From a checkpoint of a small image diffusion model: activation gelu, width 192.
Rows from block 2, named by matrix and row number. Rows with one number belong to one neuron. Each number is 200 + 20 x the weight over its row's rms, rounded and kept within 0 to 999. All counts start at 0. After the name is the row's rms in percent of the matrix's.
# fc1: MLP up (model.blocks.2.mlp.fc1.weight, 1152x192), inputs 0-191
# fc2: MLP down (model.blocks.2.mlp.fc2.weight, 192x1152, transposed), outputs 0-191
fc1.673,104,192,222,214,205,172,203,219,199,186,237,239,219,221,211,183,175,181,222,201,259,184,237,215,212,203,198,167,198,185,229,221,205,205,255,214,217,202,215,210,148,218,202,206,201,201,206,213,216,172,210,225,194,207,198,177,173,183,243,247,223,218,202,175,201,204,206,183,194,215,175,190,228,192,208,208,214,214,207,214,198,215,186,180,168,174,200,224,184,172,221,218,195,194,175,199,185,179,188,195,208,213,200,244,244,215,221,212,197,183,202,192,205,193,206,218,192,164,210,207,200,207,155,187,188,214,205,209,196,197,240,187,229,164,188,203,254,194,211,203,245,205,213,178,195,210,208,208,217,209,204,186,217,186,211,216,167,211,211,212,192,194,174,165,185,196,207,193,204,181,195,217,221,206,199,212,217,224,219,198,219,188,241,196,185,247,150,198,203,186,184,207,206
fc2.673,106,227,205,222,202,214,212,202,206,228,247,188,211,183,201,208,204,234,201,203,167,189,178,228,196,194,208,193,185,211,173,182,183,202,202,222,189,194,171,195,175,173,233,189,182,214,231,182,215,179,190,178,205,218,192,207,189,178,212,171,207,247,221,213,222,214,180,182,201,223,205,186,183,189,215,193,160,206,206,189,224,177,183,188,213,193,194,173,202,185,235,237,208,184,192,189,182,176,197,193,197,222,220,170,186,172,192,197,201,191,199,196,154,201,177,219,203,216,220,220,208,205,230,198,214,209,233,227,176,181,202,190,205,209,201,219,246,194,197,201,172,204,201,206,222,196,259,178,197,184,198,160,214,200,216,173,169,188,153,174,199,193,213,203,213,212,209,215,185,170,170,232,177,250,209,222,176,250,206,244,209,188,187,238,236,186,212,206,183,202,201,208,203
fc1.674,093,190,194,183,187,164,196,188,172,230,204,210,204,198,223,210,180,227,192,167,174,206,207,216,181,183,215,185,185,209,211,206,241,192,191,192,201,187,188,168,257,226,209,189,206,197,203,208,223,176,190,171,205,193,209,212,183,171,220,191,157,206,221,191,176,229,232,200,192,186,153,154,168,215,218,194,184,233,188,237,209,218,200,211,179,158,165,220,232,172,209,193,225,182,186,217,195,159,219,214,203,175,202,189,202,191,221,220,228,196,206,166,197,224,211,201,205,228,174,188,212,232,192,182,204,181,219,195,200,224,204,219,200,211,190,170,251,161,230,216,225,212,207,200,198,202,190,185,218,214,205,178,175,222,217,197,191,225,212,204,209,214,198,212,198,204,190,200,155,197,234,165,224,202,175,198,206,182,159,185,209,227,196,191,202,187,186,202,227,201,215,165,204
fc2.674,095,179,207,187,200,176,226,170,219,229,208,200,185,203,269,190,208,199,180,172,164,197,184,226,195,188,210,178,212,172,190,225,216,215,213,223,211,183,186,220,225,232,207,212,171,191,209,227,185,187,166,207,208,178,188,212,198,186,202,193,187,234,186,166,207,238,219,197,188,172,178,182,220,227,216,203,185,186,195,215,199,208,164,203,205,181,224,175,202,210,189,168,160,201,206,176,152,191,221,202,203,195,215,188,161,173,195,213,203,190,174,192,175,198,223,182,193,211,218,227,210,201,178,213,176,223,206,158,194,191,182,164,215,216,177,222,221,195,202,206,211,206,178,208,209,222,247,195,205,206,193,193,211,227,213,193,216,231,181,180,181,197,163,221,179,208,194,230,217,209,208,207,204,203,196,204,204,213,121,201,175,221,206,218,231,178,201,214,228,184,201,180,202
fc1.675,088,198,203,184,164,208,204,150,230,181,247,190,203,209,210,184,202,215,225,161,231,203,184,182,201,186,186,202,191,196,190,207,208,194,185,179,167,176,217,201,205,181,205,200,202,208,181,202,201,214,198,181,182,171,205,185,191,192,208,149,189,216,164,176,207,197,177,198,226,198,168,186,186,192,204,203,220,210,190,220,211,221,201,237,194,220,198,234,227,195,201,163,188,201,218,230,231,156,175,223,186,224,223,217,197,189,208,190,212,203,266,165,138,175,232,190,216,195,224,202,219,188,186,174,209,210,171,214,185,217,171,229,174,211,173,241,222,188,178,216,178,211,219,176,215,188,189,219,227,197,178,226,212,186,217,200,185,199,196,182,219,198,197,217,194,199,189,215,233,188,230,201,229,190,183,235,179,217,224,207,198,227,177,180,200,213,173,197,207,199,198,209,196
fc2.675,075,190,172,207,161,194,206,234,192,203,194,192,248,224,219,205,194,197,205,207,193,187,179,215,222,194,188,209,215,206,210,202,169,205,226,197,180,204,203,195,216,201,217,237,224,211,151,225,190,208,177,215,192,182,151,221,203,207,181,192,198,200,202,195,239,198,195,214,208,178,231,194,211,188,191,206,188,180,216,210,193,204,188,192,227,192,183,190,213,190,228,183,186,249,200,246,201,209,226,216,202,175,244,210,228,173,230,221,209,204,193,232,189,252,193,216,223,205,213,197,180,223,214,181,201,170,153,221,175,192,185,202,225,184,188,205,177,208,194,196,237,199,192,202,218,169,178,200,184,143,208,222,186,185,209,199,181,185,222,243,187,165,208,231,180,228,196,191,170,218,202,229,217,179,182,207,230,192,223,201,230,221,189,194,185,216,180,245,195,197,191,189,194
fc1.676,103,182,213,190,200,235,185,218,177,198,177,215,223,202,226,193,193,212,215,198,213,206,231,181,224,166,246,196,208,208,204,198,183,189,195,195,144,211,226,210,234,211,194,198,228,219,177,207,209,153,179,238,180,206,216,186,180,192,182,213,200,209,202,194,174,193,204,192,194,237,179,239,199,174,195,169,193,213,198,175,225,221,193,194,175,205,214,181,207,212,202,180,169,163,210,229,199,187,183,203,185,195,203,229,209,197,194,183,202,201,215,198,198,238,196,239,154,202,193,165,211,172,172,223,214,197,238,199,189,163,206,242,187,162,203,229,191,211,194,204,191,171,233,222,171,219,162,177,209,185,178,183,212,189,201,203,242,225,212,227,229,194,203,176,180,174,200,194,178,211,152,220,211,229,202,220,200,184,202,207,189,184,182,204,182,181,185,214,190,204,203,222,226
fc2.676,097,183,199,177,228,182,193,187,171,220,205,183,178,194,214,238,216,199,220,173,175,182,188,186,193,160,195,179,219,197,174,217,200,207,195,181,199,202,223,156,189,172,205,214,197,211,210,183,222,207,229,210,166,203,170,205,247,202,223,214,200,186,199,190,173,206,197,165,241,194,198,208,214,209,170,225,206,186,209,187,184,197,196,191,201,208,220,162,210,213,195,194,237,197,181,211,187,249,222,168,205,211,225,203,176,193,152,216,198,199,175,216,209,203,198,195,228,189,209,212,165,204,248,194,196,172,222,197,208,233,189,211,201,190,178,186,192,201,234,161,206,176,201,187,185,200,189,227,188,169,221,190,204,184,191,163,202,220,181,240,201,198,187,182,191,213,272,177,178,194,189,231,177,242,216,215,216,176,243,203,205,177,205,201,203,207,218,200,223,187,183,197,195
fc1.677,101,185,179,190,201,202,199,209,164,251,226,197,197,187,201,161,191,205,174,187,172,205,178,160,193,235,173,176,177,222,192,194,171,169,187,198,192,191,193,172,204,201,210,203,216,230,213,221,218,168,201,201,207,204,223,196,165,234,233,224,203,212,187,180,220,205,215,189,164,222,196,208,193,167,195,221,189,183,187,179,190,220,199,213,160,211,197,200,202,210,205,205,240,195,213,176,169,198,186,191,192,192,169,211,179,187,173,172,213,176,209,178,211,184,231,191,192,207,203,226,199,221,199,181,224,182,205,238,189,202,181,187,212,206,182,188,209,212,192,245,200,228,206,238,182,208,209,222,210,231,191,187,182,207,177,147,204,221,199,230,160,198,176,217,209,232,201,147,215,195,204,226,196,214,194,181,203,204,193,231,194,207,227,229,196,167,245,159,201,205,219,208,187
fc2.677,092,212,213,213,168,224,183,161,186,191,182,207,219,237,224,242,195,183,199,222,178,216,201,230,195,200,203,198,245,211,172,190,211,186,185,167,229,207,187,182,216,228,174,194,187,184,240,239,213,200,172,217,167,227,212,218,235,220,200,178,208,217,209,184,242,204,205,248,201,189,220,220,221,197,194,218,231,221,189,188,198,198,228,220,205,218,205,192,204,234,207,219,201,203,191,213,171,166,230,234,198,199,200,216,227,193,248,189,198,173,191,210,214,197,196,195,189,194,223,167,189,182,212,234,202,189,177,211,196,223,194,195,196,179,204,228,166,204,195,220,185,239,186,207,210,197,218,245,206,199,188,179,223,187,219,247,198,196,194,216,199,197,185,168,173,217,216,187,218,172,206,218,198,215,193,160,172,226,190,182,221,202,182,220,238,171,204,195,195,185,213,192,193
fc1.678,087,158,217,217,189,206,193,198,220,172,232,196,225,200,173,194,170,188,200,205,179,248,194,163,179,193,191,203,184,171,179,165,213,191,191,200,198,188,193,203,206,184,195,169,168,222,220,230,193,183,174,222,204,231,209,218,205,201,201,142,197,212,172,212,148,189,181,193,231,197,196,192,240,207,197,231,191,220,228,197,206,211,202,238,178,194,187,234,203,226,199,219,233,201,200,191,186,207,212,213,183,206,224,187,194,183,202,209,194,190,223,188,224,158,185,198,166,235,172,200,200,176,208,215,224,181,199,190,215,206,162,216,227,227,204,221,188,218,186,182,192,203,197,195,188,195,184,230,229,202,190,194,201,177,188,199,203,140,214,210,215,183,228,169,210,191,210,158,221,176,172,207,192,204,211,228,199,187,171,199,211,214,186,164,161,191,205,237,218,190,187,194,218
fc2.678,091,166,190,251,193,199,193,228,191,190,225,209,179,204,196,202,192,212,196,205,182,218,233,221,196,197,220,175,217,207,228,204,203,214,210,219,198,193,164,230,147,180,235,219,208,177,183,190,202,201,213,219,220,202,246,189,176,217,204,178,188,207,220,190,169,187,204,214,205,188,203,208,142,196,179,226,194,177,197,202,206,173,236,196,171,194,173,194,178,204,211,205,186,220,235,192,171,187,210,204,244,189,190,185,187,190,192,170,176,212,206,192,212,203,150,199,179,226,224,189,226,202,213,216,202,181,178,141,175,206,211,171,207,173,191,184,184,203,205,148,215,185,177,202,203,200,162,174,176,225,204,179,200,211,235,169,179,210,207,172,212,207,264,190,191,194,169,207,199,204,208,192,180,200,207,207,189,196,221,226,214,222,199,197,220,205,218,185,193,197,180,198,188
fc1.679,089,186,189,215,162,194,231,192,183,199,196,200,181,186,202,203,195,216,208,195,162,183,194,219,202,181,214,203,197,212,174,186,203,190,230,208,197,215,212,199,207,218,218,200,189,220,190,242,179,221,218,212,180,216,234,181,192,189,204,195,206,215,222,248,200,183,195,172,193,221,234,233,208,173,198,205,128,197,174,165,190,239,205,184,205,192,188,189,188,220,205,186,228,198,206,201,236,188,228,190,172,253,230,198,209,197,223,215,182,185,188,173,198,196,239,165,210,166,214,219,167,196,161,185,186,185,225,222,204,246,214,205,181,207,209,220,190,166,224,177,210,237,187,165,185,216,196,177,175,184,216,189,185,208,181,190,220,227,186,165,199,213,204,198,206,185,206,205,182,223,197,199,199,208,191,182,222,199,163,225,217,173,190,203,215,196,189,173,160,230,204,173,188
fc2.679,083,195,186,156,205,174,198,236,207,195,174,197,214,209,181,203,202,188,220,196,230,190,192,170,176,179,220,191,171,197,203,191,190,169,179,194,226,196,208,200,170,233,205,199,214,222,162,212,184,207,200,174,162,184,230,166,208,206,198,209,215,212,199,195,172,204,214,207,189,154,197,194,182,208,206,199,213,187,196,224,227,211,183,218,205,184,190,219,232,180,201,201,218,204,227,181,251,182,198,168,192,210,181,214,211,190,188,208,208,222,253,193,183,187,218,214,226,173,192,222,188,177,166,187,239,190,226,254,195,204,210,198,182,207,213,212,261,184,209,241,207,178,237,197,182,180,209,235,214,214,198,207,212,192,199,252,232,198,175,200,216,190,225,239,215,183,213,186,223,208,207,193,220,190,210,216,229,205,172,198,198,192,198,232,220,179,211,176,190,207,179,175,201
fc1.680,094,163,196,212,187,159,210,193,230,208,220,174,215,225,201,150,207,193,181,193,227,192,208,182,212,133,232,190,188,186,210,191,206,183,215,227,219,133,214,210,193,216,228,184,196,238,208,218,190,209,189,215,194,227,196,258,219,201,230,166,201,223,239,192,201,227,211,178,205,228,196,195,226,213,181,222,176,223,198,178,201,207,183,189,171,213,185,219,206,173,188,181,186,198,178,209,203,159,232,208,198,186,208,221,162,229,193,201,183,166,198,184,175,201,190,220,242,220,187,205,204,203,210,194,176,220,199,220,190,171,172,203,220,208,212,172,197,235,200,194,188,197,191,159,167,220,193,224,193,213,209,227,224,213,217,195,202,207,207,188,190,212,180,172,209,167,188,219,200,213,182,213,194,216,182,198,214,214,215,209,200,196,203,178,195,222,193,189,212,221,206,162,197
fc2.680,091,193,194,209,226,167,215,230,188,202,215,179,194,159,215,169,216,193,182,192,183,209,182,193,197,197,192,217,246,184,229,166,200,232,202,212,198,207,234,143,196,162,210,197,190,201,219,209,160,213,231,213,191,219,178,218,207,200,188,193,214,230,206,194,203,207,208,167,239,179,184,193,204,185,204,218,213,180,198,208,189,210,196,183,228,198,209,164,218,196,162,210,197,180,200,219,187,219,206,196,184,201,203,178,179,194,200,208,181,176,162,185,187,205,201,185,137,201,201,229,195,206,190,218,244,211,198,219,187,206,199,189,173,214,215,190,216,163,189,183,198,170,193,220,171,210,206,183,203,196,177,200,189,220,227,189,243,182,214,212,203,214,258,194,191,180,243,185,191,201,147,218,203,237,208,212,198,198,211,176,226,214,218,194,227,197,216,194,223,169,175,232,215
fc1.681,131,171,189,222,185,203,204,197,234,185,201,218,199,171,193,198,172,186,196,188,193,242,191,167,180,209,183,238,170,199,194,190,194,223,215,220,192,203,195,195,162,177,221,216,173,215,188,196,213,190,214,270,199,217,222,240,171,169,177,207,212,188,183,222,202,217,194,216,232,215,209,189,214,196,218,182,177,183,185,213,207,224,199,188,206,196,187,197,196,199,207,195,209,190,208,196,196,176,193,202,148,179,184,183,187,235,183,201,204,213,202,223,224,198,185,203,193,207,162,218,240,229,226,202,155,233,206,204,242,234,194,199,212,152,200,181,226,203,168,184,167,186,194,224,203,195,244,161,212,228,206,204,178,202,217,207,201,188,177,197,200,202,177,211,192,240,204,248,197,188,203,186,212,195,217,195,160,238,217,203,200,243,186,187,214,200,219,189,205,214,196,215,205
fc2.681,144,204,198,175,213,200,204,199,203,196,221,201,211,235,212,212,177,201,202,195,185,211,182,223,192,184,207,185,191,193,197,190,225,175,215,162,204,193,206,183,214,205,165,194,199,188,182,205,167,216,184,212,173,208,191,222,254,199,213,192,226,171,209,167,225,230,196,174,210,197,225,183,215,198,197,208,201,195,196,189,196,217,178,206,207,198,200,204,197,186,202,177,196,213,177,194,192,201,175,205,183,203,185,183,243,219,213,229,202,151,189,195,178,191,228,195,250,193,225,167,171,205,244,177,231,195,202,215,191,194,202,211,213,166,189,192,228,188,215,196,243,197,170,182,185,203,171,235,225,196,219,208,174,146,159,165,202,180,212,225,222,205,178,191,166,224,215,174,180,192,190,171,216,246,221,191,224,159,224,164,232,195,167,216,228,195,203,192,199,177,205,217,215
fc1.682,107,204,185,208,211,179,198,199,195,205,196,193,230,231,216,201,202,210,194,228,163,181,212,241,182,177,225,242,217,206,197,192,174,184,186,166,194,204,221,232,216,215,182,227,203,172,185,217,162,239,190,212,191,195,214,173,214,210,199,188,196,217,195,191,220,227,189,197,175,191,195,193,187,197,186,235,211,216,206,175,190,205,214,208,229,211,213,195,189,194,203,197,176,213,203,201,198,222,197,229,215,211,231,245,242,196,209,199,189,219,198,167,158,196,201,213,171,212,220,180,189,203,185,204,202,161,237,172,202,177,245,210,211,197,185,184,190,203,258,224,211,216,199,211,163,177,195,224,198,218,201,196,205,225,183,208,201,229,227,196,233,200,178,186,199,172,211,204,209,228,134,185,185,208,201,198,218,244,230,245,227,212,218,199,189,201,199,221,206,168,186,223,213
fc2.682,111,198,223,156,201,200,199,183,210,215,213,190,221,211,198,206,181,200,194,213,203,205,188,220,200,226,208,203,178,203,185,169,225,170,198,202,186,202,210,215,214,194,200,183,199,192,197,199,165,206,173,197,140,221,169,220,249,201,216,206,202,206,208,187,221,211,203,154,212,188,204,200,236,184,207,193,197,217,203,201,214,191,164,185,196,204,201,195,205,249,170,202,213,175,190,184,197,194,169,237,159,194,169,181,195,192,245,244,206,192,177,204,203,217,221,191,217,190,235,167,164,166,221,171,220,242,216,209,187,208,230,223,196,202,211,195,239,190,205,223,200,187,191,179,196,175,236,214,203,173,198,180,189,196,180,195,225,187,215,238,223,203,176,190,185,225,209,191,176,192,166,197,218,201,245,188,207,217,242,159,188,203,168,199,196,161,202,201,220,172,207,202,202
fc1.683,110,212,182,181,166,202,161,193,230,202,212,213,170,211,163,173,181,181,168,197,162,202,193,194,218,184,188,187,193,216,206,213,170,219,172,198,178,165,200,244,223,223,218,172,218,207,190,193,215,181,189,194,209,201,207,205,202,250,204,195,225,205,179,223,188,189,167,197,178,191,204,229,213,151,204,201,213,180,228,215,190,199,179,206,194,195,203,222,206,216,201,194,196,197,192,191,189,204,199,231,233,213,188,196,191,226,206,187,236,165,243,183,186,193,211,176,203,231,221,178,181,173,148,194,232,182,213,202,194,186,193,216,203,205,214,234,191,174,200,243,219,171,205,190,229,198,191,195,230,216,180,198,200,210,198,193,203,214,228,200,182,198,215,184,209,193,204,200,185,224,188,199,175,178,200,216,226,144,216,249,196,243,188,206,174,191,210,211,224,236,235,182,191
fc2.683,109,193,201,180,198,168,211,179,199,178,204,202,170,204,189,161,198,184,200,204,200,209,189,191,194,196,201,182,237,196,214,208,209,190,159,159,198,165,217,163,169,170,233,171,194,203,209,197,213,213,201,206,220,201,225,206,217,193,204,174,212,198,192,206,220,193,201,270,201,220,202,213,201,187,209,257,188,235,193,201,197,190,233,213,203,158,200,235,182,210,209,199,214,202,221,232,177,190,213,230,201,208,241,218,195,170,219,237,226,208,207,183,197,221,222,191,217,194,178,183,224,229,205,239,214,180,199,177,212,204,198,248,268,220,194,204,224,205,205,206,194,179,214,193,190,163,191,184,185,217,187,210,232,171,221,200,186,200,228,182,198,204,214,237,185,225,217,179,194,187,189,198,196,205,207,204,191,196,229,216,219,207,183,198,256,173,197,208,205,201,188,193,188
fc1.684,102,212,209,208,199,231,169,198,182,178,173,192,218,227,210,190,192,218,210,233,226,207,189,169,192,193,214,213,194,198,184,197,176,202,186,206,194,181,211,187,201,206,207,187,224,234,208,202,242,162,236,200,219,223,198,183,193,197,205,203,203,213,210,206,171,198,224,168,160,221,207,213,178,182,213,240,178,245,237,189,229,181,194,225,206,184,205,190,212,223,198,186,181,193,211,235,198,192,197,220,167,173,203,192,232,205,203,158,202,211,181,203,223,215,192,194,165,191,226,182,207,173,212,217,162,222,244,197,194,170,210,227,170,211,182,168,176,213,200,206,210,176,209,236,205,191,149,206,219,235,191,200,223,200,184,221,184,178,186,234,192,205,174,220,220,171,193,179,199,209,167,223,204,202,192,200,207,192,199,224,196,180,182,192,183,178,186,254,192,185,184,219,245
fc2.684,106,213,193,200,201,204,224,214,206,202,223,208,190,198,225,190,197,208,210,208,170,202,179,235,205,153,208,208,230,199,154,208,175,208,167,191,210,222,191,186,176,190,154,218,214,212,233,190,223,191,224,194,206,223,196,193,193,195,204,198,194,252,200,223,221,180,194,175,192,213,220,216,215,187,205,239,192,197,187,202,201,166,221,168,186,216,205,172,175,198,173,186,257,184,183,237,208,221,218,215,192,209,235,205,209,192,196,261,206,175,231,212,225,218,209,195,203,173,192,225,197,219,205,193,184,189,213,187,216,198,179,217,192,194,179,168,200,214,191,186,166,212,206,189,207,224,203,193,218,189,215,227,240,202,163,199,168,230,205,197,221,223,202,183,217,204,221,221,199,180,212,245,200,235,206,195,221,154,203,224,189,205,235,173,171,220,207,204,212,168,179,214,214
fc1.685,083,192,198,219,212,196,188,186,213,240,219,195,203,204,190,167,197,188,241,179,188,205,232,181,193,186,228,199,176,208,184,200,153,179,234,186,194,196,213,214,201,143,173,197,225,202,213,182,207,163,201,213,181,196,236,186,196,194,177,212,206,217,189,202,206,231,226,215,217,196,145,149,205,183,176,224,222,200,224,216,212,200,180,183,188,189,206,227,204,203,189,176,206,188,201,212,195,216,176,198,198,154,237,198,210,253,188,212,154,194,187,203,213,178,232,214,196,202,207,188,192,224,186,171,187,204,229,178,221,212,192,189,213,197,214,196,195,202,212,204,236,236,216,209,176,202,236,218,191,209,215,215,224,182,212,185,192,210,210,152,201,163,204,175,220,201,191,232,187,229,199,203,229,210,226,206,199,162,190,173,204,200,191,222,168,190,191,241,175,191,208,195,213
fc2.685,080,159,209,229,189,200,171,203,202,185,202,204,193,209,205,202,182,182,194,197,211,216,215,196,213,237,166,168,183,219,194,220,212,174,206,199,229,195,207,209,171,187,217,242,213,218,210,206,196,210,201,210,240,173,207,186,219,163,189,168,210,240,210,217,193,248,226,195,193,212,215,199,218,206,188,203,152,204,202,197,205,200,182,211,185,254,179,187,186,210,205,227,200,195,187,187,198,185,197,238,227,238,199,172,171,195,231,229,199,206,201,210,183,186,185,189,216,199,209,192,172,186,194,194,178,175,203,209,180,203,209,206,220,168,196,167,187,180,197,180,162,232,167,185,238,212,153,211,202,212,230,193,216,189,192,227,241,189,206,227,197,214,201,196,181,221,190,211,217,179,208,174,196,204,175,207,184,205,208,227,209,209,158,211,204,157,147,246,222,197,205,188,196
fc1.686,095,193,150,182,189,222,199,184,231,212,225,211,269,223,221,188,230,224,192,192,217,200,222,200,252,207,203,221,208,211,163,199,193,205,196,194,158,212,225,206,192,181,187,192,223,192,168,210,195,182,231,226,194,175,183,211,185,196,202,208,200,198,183,161,197,217,190,183,228,235,190,193,198,205,195,192,242,220,222,207,204,196,190,178,212,220,161,175,185,190,233,177,190,198,197,213,232,193,192,178,176,220,196,172,208,175,192,224,213,199,195,142,188,188,196,195,188,200,202,190,204,186,216,166,190,160,215,161,206,234,185,194,189,196,217,223,192,210,161,182,190,199,231,200,184,218,205,190,205,186,182,197,202,197,189,179,186,201,177,199,240,191,174,215,170,212,219,196,221,195,152,241,183,213,188,232,205,231,188,214,212,211,189,190,198,195,209,215,183,158,187,216,210
fc2.686,090,210,195,188,198,151,187,171,213,205,182,210,190,205,174,174,205,200,212,231,189,182,204,177,191,228,196,216,219,208,197,229,205,196,221,202,214,167,230,204,212,179,231,216,208,197,208,190,195,203,222,176,189,175,212,235,218,154,210,202,170,211,222,197,164,209,204,141,235,180,179,198,212,194,197,203,216,234,181,186,209,209,209,182,181,172,193,170,185,164,213,207,190,191,179,213,197,241,167,188,198,208,165,207,180,169,180,199,205,193,194,226,226,196,194,223,215,196,196,212,198,198,263,179,233,197,219,229,246,188,211,240,250,186,205,225,237,198,198,231,212,188,175,193,211,198,181,225,197,199,222,180,197,160,181,195,193,186,187,193,191,162,220,233,206,179,222,165,216,227,199,186,195,202,188,188,217,182,203,197,197,197,169,211,211,171,207,211,206,201,185,183,198
fc1.687,097,192,213,174,211,179,171,209,197,222,197,201,223,217,214,208,185,235,224,164,190,210,216,198,215,204,245,212,179,212,191,167,173,188,201,191,176,177,177,182,177,227,180,179,203,204,194,248,201,191,208,194,174,211,216,197,213,213,218,185,214,216,188,205,181,241,198,202,218,202,211,218,214,185,190,185,243,186,203,197,205,203,173,220,210,235,184,189,187,191,177,180,228,176,184,218,193,185,203,202,255,218,229,209,201,188,201,214,196,209,248,187,193,207,186,238,210,242,210,214,214,181,192,158,185,186,232,179,205,226,204,202,170,199,218,247,212,200,178,207,182,189,240,184,212,199,199,249,210,229,187,211,211,206,195,175,186,202,179,242,210,250,189,193,199,182,192,208,206,176,194,257,227,202,224,198,185,191,200,206,254,197,178,193,184,200,214,198,180,186,208,202,183
fc2.687,081,191,222,212,234,244,220,188,215,187,188,216,227,213,207,215,202,174,220,225,183,193,208,191,194,214,199,206,173,204,214,207,193,186,187,247,188,194,196,246,242,182,165,223,192,192,175,183,219,204,189,202,266,222,189,192,212,176,196,185,207,216,195,214,231,240,214,191,207,189,187,198,198,208,236,163,204,229,201,215,165,174,164,208,205,232,199,180,215,217,219,173,223,208,205,182,187,205,180,203,248,206,176,201,230,196,207,198,222,206,164,212,199,203,179,221,225,235,172,169,199,209,182,221,206,188,213,213,189,182,186,187,209,149,209,233,194,214,187,204,190,223,186,203,199,233,254,215,224,213,194,191,216,207,215,196,239,217,211,217,198,223,195,209,191,211,199,229,181,192,169,194,215,194,204,183,182,242,156,172,182,215,196,198,204,219,192,200,185,201,201,197,196
fc1.688,096,198,186,206,186,200,186,167,228,206,225,208,187,193,191,225,160,186,193,204,223,181,185,190,197,206,156,204,167,201,212,219,183,193,212,209,181,211,214,196,202,226,202,193,182,201,180,203,162,220,174,223,188,211,197,209,187,232,183,162,268,209,180,218,207,204,184,198,186,218,216,196,235,205,206,221,225,170,175,179,186,163,207,174,185,195,214,216,174,199,180,219,170,180,208,201,237,191,161,229,204,198,240,242,199,221,188,201,195,196,185,204,157,184,219,206,196,171,223,227,191,203,192,214,203,208,214,205,193,199,196,193,191,234,189,229,157,198,193,219,204,195,217,215,181,211,235,225,193,206,187,200,237,239,222,241,205,202,207,161,208,186,230,200,163,205,188,190,185,179,217,242,201,221,187,230,183,178,214,187,195,166,200,216,181,182,198,178,211,162,196,213,190
fc2.688,067,199,201,239,191,164,191,191,209,197,211,185,220,168,213,227,205,202,196,191,221,191,201,207,202,181,185,186,231,215,208,188,189,212,157,199,221,186,211,179,199,223,217,206,181,205,204,177,194,217,191,153,185,243,172,220,163,214,192,210,228,190,200,188,191,207,241,196,186,200,204,219,202,178,204,210,201,203,194,188,197,197,182,211,148,193,192,167,217,221,173,230,228,172,186,209,206,197,256,165,179,215,195,175,230,193,210,185,222,223,200,204,207,222,191,215,222,187,221,160,175,204,210,235,201,215,207,209,181,193,203,199,225,215,214,180,242,194,200,202,182,186,183,181,184,244,190,233,214,164,154,225,161,169,218,187,189,204,183,178,196,200,220,226,204,216,179,180,165,199,179,188,185,230,215,182,183,197,200,157,198,213,184,192,226,186,210,206,166,235,211,200,183
fc1.689,087,189,169,216,185,224,185,209,232,209,217,178,232,188,223,165,192,245,181,171,222,177,204,177,176,203,202,189,186,178,200,186,204,160,169,213,199,183,190,181,215,230,222,188,188,206,187,171,205,232,182,220,180,244,205,212,177,219,228,209,185,200,186,202,189,181,216,206,201,160,149,188,194,229,217,197,185,196,176,192,198,210,197,189,177,221,192,217,200,207,204,210,188,227,234,205,200,190,182,224,156,187,205,215,198,171,199,195,183,228,216,205,170,199,242,205,231,227,186,186,187,189,204,201,208,153,190,241,179,197,211,177,196,209,182,243,208,227,179,180,205,240,234,221,178,200,213,239,183,200,243,188,213,202,216,229,193,241,193,224,199,210,166,185,198,208,224,176,203,212,223,188,222,193,187,199,196,218,191,197,190,216,179,196,210,166,227,187,203,222,191,194,189
fc2.689,087,201,158,211,195,212,193,194,201,203,204,199,219,203,220,234,211,193,210,228,174,215,220,219,219,220,188,192,258,193,219,182,188,211,189,228,207,212,161,219,243,225,182,236,199,175,174,225,200,196,172,208,190,195,220,230,187,189,214,196,178,194,217,175,217,246,203,206,177,203,219,191,256,239,209,204,225,218,185,188,174,187,231,200,187,234,200,237,214,188,187,174,184,206,237,213,181,192,167,205,176,197,189,210,219,187,222,241,224,222,155,170,192,209,191,198,189,223,205,197,219,234,216,189,246,230,192,206,224,227,185,186,233,214,213,183,211,203,212,208,216,175,198,175,207,185,230,208,181,223,195,209,211,211,202,219,202,186,185,185,212,197,194,188,174,214,206,202,186,168,219,194,196,185,164,205,202,216,224,216,218,213,220,197,241,172,198,165,203,191,202,183,211
fc1.690,112,190,237,149,199,191,200,241,189,231,230,229,228,221,232,222,189,222,182,198,231,193,225,188,231,215,225,181,201,226,168,206,181,173,247,190,178,198,200,192,200,217,188,210,225,193,177,187,188,200,191,240,239,165,184,150,180,200,187,253,203,202,208,181,210,227,239,199,173,181,178,204,189,185,192,201,199,191,213,208,220,199,168,196,181,184,188,190,204,197,179,200,229,184,195,188,202,193,217,223,209,192,207,211,206,208,179,190,203,200,191,204,208,229,238,215,204,219,181,212,185,214,179,191,205,206,214,179,164,181,200,215,208,163,172,156,186,214,211,219,243,215,197,194,197,217,226,198,222,227,197,203,191,196,176,174,204,241,203,229,210,225,217,225,193,197,209,192,215,194,222,201,177,210,192,200,185,194,208,212,208,199,212,175,230,217,154,188,194,160,230,213,194
fc2.690,127,196,186,220,198,227,231,206,191,193,216,187,201,197,216,185,230,206,179,190,191,203,229,215,192,233,198,189,212,185,208,209,204,202,184,215,190,218,172,189,181,225,223,194,193,205,206,160,188,171,207,174,244,209,240,195,198,194,211,221,204,240,193,220,204,214,169,215,206,241,204,198,198,206,177,204,194,232,212,202,212,206,203,183,183,205,190,165,223,194,222,208,206,194,239,180,168,183,196,215,221,211,190,162,223,171,178,183,203,209,190,204,209,211,180,180,193,200,205,225,218,185,171,214,182,224,238,199,190,198,204,164,203,188,211,206,196,191,191,196,198,173,222,224,210,196,201,157,177,226,187,187,173,178,247,248,204,232,158,180,189,232,194,209,203,192,187,236,220,187,176,180,221,220,169,207,188,198,158,228,244,236,198,227,242,230,223,190,169,208,218,225,208